config = dict(
    num_classes=4,
    arch='jasper',
    norm='batchnorm',
    final_lr_fraction=0.1,
)
Rows from block 5 of a small sound classifier, named by matrix and row number. Rows with one number belong to one channel. Each number is 128 + 24 x the weight over its row's rms, rounded and kept within 0 to 255. All counts start at 0. Numbers have three digits each.
After each channel's rows are labels from the 100 clips, of 14976, where the channel reaches its highest value: "top examples" is what is common among them; "loudest" is the band of the loudest frequency at the time of the peak. Only what is clearly more common there than usual is listed. The data: acted Russian speech (Dusha).
# convs0: first width-5 conv (model.blocks.5.convs.0.weight, 288x288x5, each kernel summed), inputs 144-287
# convs1: second width-5 conv (model.blocks.5.convs.1.weight, 288x288x5, transposed, each kernel summed), outputs 144-287

convs0.138:138105101150088141072122144139119135166147121142118142107126103129064146125135135139104133064142124125109135154168121101130114151149107144088134131178122113098094119128115116115099154160159144114142149112127135085130074105097122135116125121119143096135106104130113098146107154122106088109110138198112113097149144104093101113095127123117114125116071120150089113123086135116106109123123105123130127124142088110097103116133126114177148
convs1.138:113105102074149145140117098127125107112123109092097118173105145144155094133101136124101132134128140127132143125136100140121128138111087109112131132095115098091123141098176171099115152172140107107126155078142139158112124161097127130126144152146163158172163106127072125122119119166070136108146172183131142118105153081115150104081091102146120119112118138137139115140105107133158115115140131134129125130098099148099109123126127079125154
top examples: emotion: sad
loudest: 4000 to 8000 Hz

convs0.150:144159130170131141136165101169124141131135135094147131127110151158167146128116128170106146136136168177124097162144149157147135100140177146114144092140072124101156142123102146141142119126145092108168108164111134146128105131105049141115183119136138111112138147150085174134105150169135151104117111109135140094121160113083132097128131157123124169126139156131171113136138107149112176126142080130143149157112135162116134130143067143103143
convs1.150:117109088121087127165104126128122117145092151123135145107148098098127129118103110118093153137156114100119107149141111110121155149126211134125151138122118166115130132148155122131163055152105073136132090159115120105132091119080131134096138155164108136096094111150143128129114129057079139129075095086118123107157151094152063131155153116133144139126114156101159151100139164130133174123085133081092125159152146171120143125098133136127168
top examples: emotion: angry
loudest: 500 to 1000 Hz

convs0.199:146147101141120108156110121129141141140112144106099109112126162069099075130109117122125131183136107127112121114154116119160132155116115109112110077142152108147138135108158115134115076072115114089112111098095063149160147166108124141111079105118133126124111140092086101102140109097155130149099112081131140111102121147119116115137103140133098148098081115107147098163202138113169144148136091142121148140108078066122115134124084126096133
convs1.199:120139122175144148103133130116146169138120136135138110089129130163184146146123093142145138153105169161130148123144154123130124138137147131086123121109116139156149136124129101147123160116116162132187139113166123122160152130112090103130095140112124126132141151137156116144146136120124116132135118121143128177109158123116104115153104087084116140115113108142142085119175129149126125090170124175108126112131073118119103129151085158136137
top examples: emotion: angry
loudest: 500 to 1000 Hz

convs0.2:133084100116147120097120126150142111114153133162140138150115111108120146136148135118120132124098153141137093116070137170101126085159153154140165109139121116159129118143060129167105174120122128090107120156154168124131140126114120144053170144123146168092136068120174158125139119124116132159149117143131112102118090120105109105105155096125113117117101095123154105108149158132108095168114138127114140114109117126111128134146113136120067
convs1.2:105101126149105138093148109127093152130143135121117138141115110119094115152111137107096135125093150130132128140125131111101118133162140127099101130077090127163115130147109099132118093168131100092112129130094147098153102139133167148144161120134129140111068144147154132127086153099138121162120135080112149155106104110111144093129122148177067107093091107154139120144118135095143137141129113129104126121157100134107094083104102132099110
top examples: emotion: positive
loudest: 250 to 500 Hz; 4000 to 8000 Hz

convs0.269:133122111116125110118145089168113124141102170091161096113127105137114128179101145136138113147104143143123135117151165097153144099127167153128116116157101120139157123161124156133141088120140105114096112123136118127097105187088121127164095140139125160131133142145130131140156136135152181144153140115150163175105119134162077136139152078138135143159106101101131098186113107088154148163170119140142077145149086102119126160146096140114125
convs1.269:113090126145098135136110110110086113121129125121114136106138155110134112088099146111078131169101122127126130127132141109139140127104122075065104155125107148148127132129110104144105124124138128114108130147140082108109114150109086112132121125164132166139117128163136137137168156129136131147094099105126131152119118097111113113187123111163140092097123119142151108144160108126131123147148083168101081064146090131149120122118071131148129
top examples: emotion: angry
loudest: 250 to 500 Hz

convs0.142:130124143172155165123113138104133101170096149124142152163116171116074089135124113133144105164170145143101137168111107082122183140157113061122122137143157102109120087100120131133148118125113133083121120113163120130140154149119117152156132110115113143133162145154122093073134128129161144115088121124163099144111136145155169083135126148100145119150146106115140134134134103143102125138148134128128132126192134159141109182120118106132115
convs1.142:151130098089138104143124162123064067100100086149138121073146120125161101108110134148123092128105090092106124159107152107132155129122124107107169168124115162119136135104141165088158146145156129153112137118119110107077116120083078124125082161083114124138148135109090088137098115091089114106090116146116102080133122095092133092135094130103139096130106133135121083129126114096139148123124102078110158130126113121136112118089104120130155
top examples: emotion: angry
loudest: 250 to 500 Hz

convs0.186:151099144120133116116101150096128172141169076071104116086163123158139149108108126110135155106105132140154124097117155168108150143142153152134111157131131157124129120150128140130160114147180133134075106102163110156124168133113129120157090136139105129095104115147117118132136121172158109088131149112144098151159119113147117106120159118094150113152135152121121094111099099089122148142117117072107136113089138096099149119136160148112148
convs1.186:085141163129153116103121122120157161108139130108150142106109149126152121110154096096122120112127119125112093132149154115131117090129137121138134123159150145122153105148117092130124089156125142129123119126114113146146113122098110131171162114096095131128117140153121111128144142101157102114149121110169134116105138124085094070105160108163101102129091114106121115109093152091104112101117103093147152106136079140142158147181123151108104
top examples: emotion: angry
loudest: 500 to 1000 Hz

convs0.260:116162106106180161098133142125140123106147123174143137098095102115123151104125125131103138105082105123146104109148103113133135118111091163127128099167122116154130120124144102144138135108129160126155175126150146099159115133165159146125089179131133125122125079123160126110127143106126124134105106143146101168126098107127161098104124195138132085114138139133140147137139097133113081139100136165136182108106115139114144090146106126154117
convs1.260:124084113146107115108137136125139108093123130096122121102122130100127138118128103109132149116120158115122149171119120149095114110083127118117114128090162069153126123177142175114147115129121115104165139138118127143132125082150152077119157113106103126107126148120154132148103119105179123108149182096128146083152098125133092099119145158136128100141162135083087127153122121100090137120117092124113117108156101177101097101126128126126063
top examples: emotion: positive
loudest: 500 to 1000 Hz

convs0.192:112122096109124136141127081128139135136118096145116104116134120159119133140159100134154113132164129151108148091088143154164148120159098096164127104114134140134119132107089118114156144105097178130126108083092118083113089144159108127135133114113125105096131191102110100105064123090132108116105147152133147136150114118130167158168137115140077125125125113153124146147114129154123124127154133103123114104128115102108098076127134147134140
convs1.192:147150116142113113129093122083141141106116138127118112109100140137157124135146117106123116116143095104105126102080092129142123146126083155151109134104143123125122128146113119125112170076098169101129135175124098147086156094136100119132102122155110077139151124100121139125121155056154127091163126108067137151137148131150099109123097111135145129098103133145159086110122141119092139114133137114148106145096106103143118100124106099171128
top examples: emotion: positive
loudest: 250 to 500 Hz

convs0.40:160111127126151177164105125153125131170122131128141128103115115148127110083154142119101158104123084111128050114172085100116121141132108127115064153116139127153163123117135158108152125122144131128088109125106082145134117149099113081116101121156103133111117092162129115109141126143126102152143139134105137105122106163144068111145136098058130103084114074150117119120167082095149134124119115092128098125150129114121173116085128128129171
convs1.40:117147104100117126126096142140088152133138099177110151115106113108145138163095148092110143168132118091137122101110131148097109156169107154147135164099129154135144116126147102152115103129109098114080117086091135145108096131113117100138103121146124130125124113128124123090160168157133097115085153159158168116145098151173095110140097110158139124124131134107120139110123180114082134139110115148124065116148140129161147100106115142135121
top examples: emotion: angry
loudest: 500 to 1000 Hz

convs0.251:125114093136125142062119138114107157143117073100088153129075166082148125101118148144106143128134115090143107129131132143124164138130122113104171098128134100126168124152156123155130135123154136111101168151147143105103132146153098088155119147181137116097138109155095121129131171123133105111099150132131107136132130120164097104063154109120132132163149139123162120129119096119124119142194161119106171149130165119129168119126123147131108
convs1.251:173134115113113171121125100175139156127155142139115146091104134157168100122091134073094102107134126145109143161130149156147101141142123092086133076127111086088081134114119101140097132159132127117105117099107086136146163123134129121165118109084088118136133133141143108088139136184131098126105118125147172123099089127113135160137128139145114134129074151129101110165103128142136141094117117127105124102140098148126145101100133111155142
top examples: emotion: angry
loudest: 500 to 1000 Hz

convs0.143:096141132149111151114113106142178130143142082099127124132125137125183144151148140101153118122116112109148107104131127146114112161145132130150158150099128146133131086147138152099115105085156127122148141119181148147099133060136160144129124154147112106135075149149116128107126141100126135110105095146136085154115106125139149148118135107073108107187132173113163069135130154103142147110125149166154152166092135126110124085119122161103147
convs1.143:119110170127119131108154117103140109117169130124108126080102131119140143133134094135134095111099154137104119100122119153082120101128096089159151092127190085107102125136113124118082103128120131152172123086116134106103115126116114095158130111093137144134114113077118107094094114129148162125170165173132111142131129101112136101113188106152140090128123106092148164141155142117132102076085119127099152124096117091149107142145091127104123
top examples: emotion: angry
loudest: 500 to 1000 Hz

convs0.280:156105062160120138119150129111100099122146160113155120147157112146126125182108141095107130163125087100136090128177085108065103134153104158095107144144122108103147115116120145127107111142148116156150142148125131124162122156154107149136111125167109156074129104093097124134106137152130107123116135096134127095098112118145086120126151107157093089109157149151127127109063112160122083109122140171134136150136123117110150124118138127137096
convs1.280:122090079122112146139136130172077120081161154167122107159128126105130130154112189142103129095142131097099158149105123153128163130087157087119137118095108126131135164138109155116124104124174092127136130105141137136114168098132154106156128141140140112143096129150120126088127143118106120125101146112152140107139126125112099089125100171163111109138092167122093102140087127169113152108151073084139123133167149137155116125118093127102124
top examples: emotion: positive
loudest: 4000 to 8000 Hz

convs0.93:119123120099149142149185136109147159095175135160141129124089105160138133147091099106120133148092121083125085118092140114108121119140130162097157151128142108150141153129118151117114148125116141134096144125136141143134115106157154115117105162194134169118146118127055136121081101148101125120136130202141114170102121149134102137112140170093138080144123152141115097132142123132100107169139146122092140089100163128127102120123133166110134
convs1.93:125112128129094072133147143133104126127164124123115181106125104125124118111119102140075112075104107123109136141134151141128110114122149142155133156093135141115140109158123151109158109145153138114122115131111102098165112103114117103140142068083093158131141121166115107164111140133126108102105132130174109076086114060117091124116141147160098116183133160128118118147097135113099124155084137094124151131173107113125123085153083126113097
top examples: emotion: positive
loudest: 4000 to 8000 Hz

convs0.244:116138122134135148130137126114146136148089121109152144099116147135132130071116164167100140131135124086119113127139144152158122136172111147126074123124151114151135154110093145141105119098130092154093102122136142097139144131112137168127165083129092138102120122146153135134113128136128087112092149108121121158095094116111161101138118142116099083100116150105167083174145105102147138123184114149124119136123050125098075114100135084116126
convs1.244:114096131128149108119123116150127117098108107130124131099089137151149095096107116061154132156102136081145095113121116068114146113128121130112078130162143120158108120098138118158154128190123116141126097163113135103112104137101126126085103107128110124109123164123144134143130149162073124103121106113079109190137103148102100118113116157102103114099114079110133087122124100123144139094166120151131119120114096141113122130145117089136096
top examples: emotion: positive
loudest: 500 to 1000 Hz

convs0.167:161103101155177133094136095109132113145153128155134146070108144132141128104132132155092098096193101081171127095109112124109138150129151141080128122121108141103175112161097108126138142121134168094144114127161130114156125151186127128119128192122126165100131124160158152077103133114122132144127103131174082136117143120106176106149153159147127077161122148150111134100106119163096151161128142104143137124152156146143130120110125140144110
convs1.167:123097163129072113094146135102055099151103099143108128137102168133126105097139159158112150108097130113137109162142094108091088140151179117129100149092118135132134143167102149108142128108158103121118155093122115089173114113166117157171115083117099152096113144163143120127102140095136134137104103121160163099143079120098128061113135157151116067144111167136099112110095111137116145095140107091143127106180085143124102141141073140127118
top examples: emotion: positive
loudest: 250 to 500 Hz

convs0.239:121134114155126133127095099116126106147133161095154059125106173143118116107134080150134152141116119141156112121119126130151102126082118136103160163122099102151141153097133094170107125099122117110128122121131121104123149150138123143086074106168121118144128118100118165125123123121150103132120121106113154124114109145071123172120114080149078129111102135141141132172188124101125110161146120148135137128123089103158112144167077109148138
convs1.239:112139104151107091062125098084139127119092133126118111113111091158158155092110130138151167140092140168122122098082127136113134132156164108110123157090143124136139142067123123127142174141107150141125122091149096131123121183123103094131135162148130077128110126125178173101118088106118111128128112114126109104138165125090143125100102092061138169103104098155131146132125125116146100087129140165108156110101139124142106128134106157121118
top examples: emotion: angry
loudest: 500 to 1000 Hz

convs0.22:155119149115124153120079127101140116115104099127141118160147145106120095126119145138108111122119117152130122123173116115144139122104145110106107127144100080106098125110145075144152130113131100087106159121121121093131171118099132140166085178123107151166092123102123082113105156160140144143099148139157158116100109142117156159123146159123159100165118083109171121125133102125133121118138089122159103146113123124114138129081126128115131
convs1.22:131108119141160092111183116112140118108118091160142138151152146173093085098142130108118089118126104117159128102132119145129159140101107147123129123115128209109145140111144140148136116144134166099147108149159115170120094158121097169093105151104082111138143125140137145123129098085164156108123070137123130117150139142093148102095140088136152126085121119107125093113144123129139112133095122140088135166140095142135133120130060143143147
top examples: emotion: angry
loudest: 500 to 1000 Hz

convs0.277:118133126084132128128127126110131139132130083106110156084092129141116117129126133130099122117140117132164083144146116124114111112155133139125105124125118138130167128126138172142114113126083137147115086140111114132143142142092102128120094118122132139123120138121123130086050133132120124102105086062145112140166130148098104091131094122093132117116125121117108080108126102111083121137083136125099123143133129163128138083071093117152112
convs1.277:144128089112124161136134144162102155125118159135097116129084134130048130128140110138105119140101098142135141141153134205115076125136129179084116159100136111137126150144100163135147105118110125164135116140140145108136135117128125133108124126139105116117118147164104129162110131148148077113130099114089147101166125135127129168116137132161120096071142117112169122116117126123137105127103095077107129167165147193127124100123107116114138
top examples: emotion: angry; emotion: positive
loudest: 4000 to 8000 Hz

convs0.51:156089140133156120088124138102097088123135120075154099148138149108139085173144112101128155132121133122133110162068127124120101132124129141151108162197112096158130131133089094171121127141123078130150107182127158132176115145132120115093141134162179115164085090092109087135159106123139134133120123161132155109097117110165123131116135116109165120117115113129131118104148141132113120132113135144159151149117139183096112167144106103109101
convs1.51:121084095139135091131152099145114132102083137170141168131149123145148166121106111122150155139089139140136094115092127136121142133169143128071105111131070171101128104125105112168135161163100158129124095100084120134135139133126135121131105136170186098105114143167152134074146176074160156162073130121121117134138118137119142100155116103112165120086117109141121108123128122129126165137117132157099128095156125147110136124122093144106171
top examples: emotion: angry
loudest: 250 to 500 Hz; 500 to 1000 Hz

convs0.84:141137121107110150153092098131171137088163090147150135117125086109115115153135134159153163150143120147108144108156115139107134137104091151154110114133107172120145110164143165078128146114079144117105161134124102147137156083162137130193143157121108090122129128105114111135074134125111084085100130145135147150139114113124155115152150132148117151110075129133113143085156142162084123107112080140102146106109104068128138103121118152123130
convs1.84:116115134114137092104107115093180142104127142096112111122097117148151098110165117113125116114121107082079152116094125108120102126119136129150121126110136120115148122115098118120107149086123164123107156098133087145133199143117111103135128109098127088112130125143123121081128098087148121092170135133126114098117090143079102137117126108121114152089111156155090121138122131165119101152139093100133154072154087133115098074159090127149102
top examples: emotion: sad
loudest: 4000 to 8000 Hz

convs0.193:134133144092127127086156100114071094130135146109130116135124120149169113153156111129112138129132111101159095100109134119105094099130126127100117150114169120099130124108095137120121126148160131112111129165123157089090171119107119084098130121161131137121156102131114154146113092103094130173153106093159124087155140129086104119137167113110157110112166151097114173083097134125112091176154139122108130107098140129096171128122134179124111
convs1.193:138085089134134114122119142118106095126117133149131127135131133111147120108107156120122115127122117102133127085069125125144145131107140127148089126109132134139157159150125141148133128151167112148117087151128159091106101109135152098133106141143110127118099120123120130146086100075097119086119094079072129102099119112117126121116124134095149097127145123153117108117119166108107161096116174095138101085111101166106115111112096071147107
top examples: emotion: positive
loudest: 250 to 500 Hz

convs0.191:117130142110119155134103120146113110091182096125098143137114110082138150112129164112089128116128113112135125161131097129106122136171113144133115143145091129135107098161116160126144128162100164158129125121136127090117134121146109115121073136125120166063124085132087171124096127175088094067145085139115188101131075141148113110068142175152106123111089142107148119092143148112125109149118111098116143088104101104123138115133117092133081
convs1.191:118101114160062158134126102131106127110186142102088077175088114122091140159129143118095116115128148139141095109108106175114088101105103115111128152097114121124147131191098179131123141103168116137173110122116117111128100121164161101129160108158146163094112139123107124137128141152155113120093169139121126130166133138114130093136113140173106114140144149103110123125102128087098146137123136120113123140110135123132115146133101128143106
top examples: emotion: angry; emotion: positive
loudest: 4000 to 8000 Hz

convs0.122:111143128145111114093188128135114121125161149145108125082106088105062173128131100166092124131132149150080138157138080131107136088137135147130101149123138100118107132130153135119100165152188108101095155116135163098159110171123133105163120147114127081147134094097115146097148086140170124125114114156152151116118089104110131104115128151119098133178126086118116118114089138100140119084121127111076106114145109123131099103161144058151137
convs1.122:097119156124107107107099106125106096106129117142110155057095095110129142136118072116131104149137118124098165142130112139093134104141163085064141122127095133109115111111143090113143109145122117122144140128120155120163105156104117129160133133116168128096110109131116072161113138146132137162111117162152157131111106111130137102093149087131127121134118081110118081106101079102161112125162073115077119148129087158076112127139158123120093
top examples: emotion: angry
loudest: 4000 to 8000 Hz

convs0.101:153165145076114073133174104121132125145091181073143122158105125141138121166124116114123147116085177145134095125140100137145139111115114125124135119143120144136095127124111099119134138104122076096138160149135142116130139096104102145124113110133141104098131147129129160143163131118134122195124126106125139115126143133099121130160164151138150126105152125122135153108107148159093145167159130158152129145119136133109139132143162148129118
convs1.101:123089092102106135123117136141106110145095104119105129141098106113124075091120133105116140124101104119142096091099110097093142125065136126126111115133127131141142145142126147131117129158117103122126099136112167102109137159147134111128104141139144153132098136114111138141104114102115119097131126098078149164119135088093079140135154157131112078120118143146146105151093122083111149108123131138111103109101088156122099079137067103112127
top examples: emotion: positive
loudest: 250 to 500 Hz

convs0.59:174136082100125123133132112140105096114125104141161082173107137155139083098132163120199118096125104122126117136126091104107136164144084151142081129165127138143177135155140137162103120139124111127133150169100127102173095175129094142098073143143093172138121107124095084133141147127135092118115094114121143135178144135120108104149132155101094133123123130124123103118136080145144130130067104127197117122144103115110149112096110145152118
convs1.59:140136119130098140111171121127140153079170130159085088110117158147121099143105149132145082095128111113107093093092125155130128131137102126093115101116077123117133134142082128127083136104123129103143113081109115119110139105103162125109143135151090123098102140129117140100134147108129098128067140096139125121117142165134105109154123150134118143129113115140103124123134122159111147159098107139140097141117124128182107113105139124142119
top examples: emotion: positive
loudest: 250 to 500 Hz

convs0.241:143138160143126177184104136104129152112123105113136140119114062095127127084101129129103128111137134158117115154112125123144175132125118127138136118151127095119091144117136129128186100131185107118088119080116127097149136144098135130166135132140155107150093113123101074121117179165138093099102107142130146123118105128108148121085110107069135161118113084163102104094127134064160150126098096132155121130146156144105116135108160098122100
convs1.241:107113095136152128137123094129108096110091073150134096108112142127145094125113100086126122110094122139117120099109134107138172103165160108084145115139062132097084098126133146134137123175131092095127135139127132123143114138081108139145105198121196143115140124108106114096147140131130167170062094133125159147104117074093133072141097164138089142102108076137120127136141116108168129151123143129101138157090087083133105162149150124164112
top examples: emotion: angry
loudest: 500 to 1000 Hz

convs0.202:103077095125156128077139106132129068116124130124127117120168118160129110159117123105107099130116120096146118135133106158101119114127123142103129152126141109150163136137109145103073114123137133136146103172118154064168113107121138124138129135149100150080138080113106167121113111142102156137124143113123146104123118082137074122082171099165081141130140111133108101129153099114144133137152116169139139127143110101132145113127120138112112
convs1.202:104130101138082119156122106148104125102143160177103109127093135115124126121103174138091125181129071117122129115119127150120150149079120134098131107102070110141126138137100166128108093093143086120117135122130163148135112137141154129087125105164113151168141126118158134089156141101132104119102106076090128129119156103106084109175096119160108109151110144139153098133113086147163126112153120135126110151148115121128098173080087073108122
top examples: emotion: positive
loudest: 250 to 500 Hz; 500 to 1000 Hz

convs0.196:151101087123133125170120102141142157139150116162127105132112152102119123130118117117175108116130105084156126107162149097151126117152154169151097093158165103141149162113168132123164142074115153130148174118094108153143114187167124101139134102118096181108129111112145136106122126106120159148126143133117122156103112148134135109152110112148098152136126137117126162108140132142153097135142163126152125111081120095123134143097128138129185
convs1.196:111119114119104136088119131112123082079109142098138136138075123127169133127114124100148117162117121124141144104144126116139133147137108104085105081121118112091097093115075115113109127127121145132142152093095096145118179153108168102083141125098109146131137122123126107067163145142132110127093111070123136154089120109088120121147149120122135129086085125117122092130130127141140134149178122153182079103105045125123075108106148091140105
top examples: emotion: angry
loudest: 500 to 1000 Hz

convs0.175:149106101132095114092139152126164099138112139112124114162118149104103098159084148108124111112134122136116099139150094155121107098111093126094158112150103126154133164113102136131120136145120130097186081145134127126146105123144118170142084097126130135078138085118118129091113146083147066144126133097075156179116094075069120142158149159136117113077126132124157125131149106107116130151155118159134118149146100079124132113103118123134120
convs1.175:102091101145107143107122183120086105115157120135116119161129091130096104132104141121105130181134130095116159101109137126122167139134103140098153169103126130130136132142140149125157107138164116079120132111184123089150147155146165135117103111104126113116123086129126165105185174145142123147115132148142158131138125097093107081116091160154116088086099140136080121119095128125126141160181083142131125154116085068123137134132127143107122
top examples: emotion: positive
loudest: 500 to 1000 Hz

convs0.160:157105088101144156109158140115098149125101095137115100184126098186054127111132161136128119063081105146105127138154135178130131117140102145122098131152134104121125174124116152126118107130134097087144144133117160095110154152103147112132087152138100119097093116134157125142103150124075090120130131082108129103140107109105118125102125143128107140098094115129125118137123131078129098103132127135129141117133134112105093114127121113146076
convs1.160:144109103090164165109138127102119138128125167152112107150091147088111113118119131110135121133095110096134065118141126115136139119144090127123121154108131123121114121128146114150079121155112131112102125123110147108116125168111145126121131151134115103149093137114086154131133161186125108089156136099087139145124151148091117092103118126126116127132107102120139088121097112100171139118156099072122121149130081136108133138130121082067115
top examples: emotion: positive
loudest: 500 to 1000 Hz

convs0.254:160173150082142151117121140122133138176085094110137125134091125166151142140104086129131127158117164142131115136192136149103103142131117122087153096158139121099126126130129114113157151129137130141151130120135117119095131077101097144111085149106103114116088151144085117128152175157134139156137138139163144119160156129104123134155135151136126151089099117119101124139167154092085165114109083083133143153146118146152156122144147133120142
convs1.254:148102115124157122128142161149061121144154135148102144110141081102070149125117137129068141105065101122142112132082115141111157078095122091114140130087153147122129139093120092100136110096133118155120091117155139105145143163090176088136146119139127162117146077124129102105093115103091079131135102122142097125137131100116130158120121133143089095123129132132122104121144123114104145103122119120082136139122131093113135146104097117111178
top examples: emotion: positive
loudest: 500 to 1000 Hz

convs0.77:135117127095121145099102136098098139085156108176140134120131101118115094165127150086129150144111096120122158143096100106092135110122081126093103145125131086137109135110103100166100140143121054115107189128105108080121122155147183148119122074098150121107101104096131117103116119135142138098151086124128140126147145121109132121123133104122099129116123093162080110129084122113126117113090110131111163098152123104093087128115142140074103
convs1.77:118126147091135123131135115120123126099130136099076136125116157124086117180079109101124083115140136139108170112098142077107137092113135104113136112116097147112130099124099108042145103112104124125133143106117117118116175135131150128155124132142165151123144113088123104139146136128134153131140120152144124089060113107090125116121150089149097129119149147108145087132138128151132108158117093096150100093139089139104108146139108122119117
top examples: emotion: sad
loudest: 4000 to 8000 Hz

convs0.262:109110103131150118104152123141155183114156096103148169121145126145140154102118103160099103125113136158160131111127163145076164115149153103090127114133102141127129125144142148094132106123152094106145147137183103164111127123094141102121138181152107148093100145110124122142160140133123118130129091113160092152133112157175173133099172144137136127131162137117123151124156054101121109134100120098122142157082152149170160129137159166073108
convs1.262:126151106129127099177162113090141168105127122102119116094154146087130139146100111125138106092122134102132105149097125156090133105112118095166109092139189118156138124128159120129111113127137106115157122100152117121130136131108098126129145114100106140144078144115126120141114134114135121099136115148115105135152113159170122139110143132138124105119123100123107151105154156094110132068100113094110173145133174131113171104148123130102128
top examples: emotion: angry
loudest: 250 to 500 Hz

convs0.181:127125140151102113137052158094118104142152135125145116165136109188110096095134140121139120162119120145069144090138096084142105124094119166109107115110098130147100123103123153109090125145127126116156100160124111132111138118117133131126104130114135126167125116085140128100125130119149104081129130087109162177085085143079120142151153135082103152082148128167107149166127144110141154122132129168122140122104134110149108120121143134155155
convs1.181:150128131161100131119141146115139119142079140128145096108119093131088100126136129165111122116144099115108108135127142139112104151106118098108088139130096135101121109087098138093115103120097131115145143093125091154163158114125088117160089159098085112156128129124162126085166098109134085104126101129099137113131111101100148101160131134110148121101085096119115103128104104164111100115132094131116154098132075149134091161154111099118117
top examples: emotion: angry
loudest: 500 to 1000 Hz

convs0.133:139123108113142142088108149104136120124104185133123133133132086147128110159130159129151106122099128143107166152163111143106099102108075117106120143159106114124141151127080152145115111146120093133105135124104135092154127129102173101104133140145122088158107111137127107150117153138086109121143111094091121140155122163122108148093107132141157119102168105122129087121097155092120071115106115112131176117174110158119104079159154126106124
convs1.133:145155080078135160151103110104125152118116131109092105127105123105105077162079139124098103120107143147126089054119159149097121099128099114137152106131084129128127147123106109129135092139117075131130167082162109134097112127132138085156142099137150127149112078108110085143166101138094101118142105110142125091119130127115055134146115140116078122120121115111122067123104130159097094114113062120149166116113110127137138129125106124137129
top examples: emotion: sad
loudest: 4000 to 8000 Hz; 2000 to 4000 Hz

convs0.210:107153112121103130103104148113145101134144098123124138107151110113097161114132095144130116145202097130120133129089065099109165112137185092116103143147167138139132112118140119084141115143132130109118154106155126166137117136121168154185119133096119095148102147110064119106121065133163148119104147134125132120143095079129131107123124098131146103104138125118114102126146127089141133112101112125105127100115102093130102150134111136108192
convs1.210:108115160107109110106092119118100102155094088118135140099119119124117099110116134123097143115129121110150128116106111099143172121102167100122112102133129101117140118099141123094134143151122122130104179138121125134150081120123147120148126096067126143107131116111097142099111113152072136105158163151171115134081085106078144079093118084093141102085099114150148119121119135151107125149135125117106119117119106119056069127137117145115102
top examples: emotion: angry
loudest: 4000 to 8000 Hz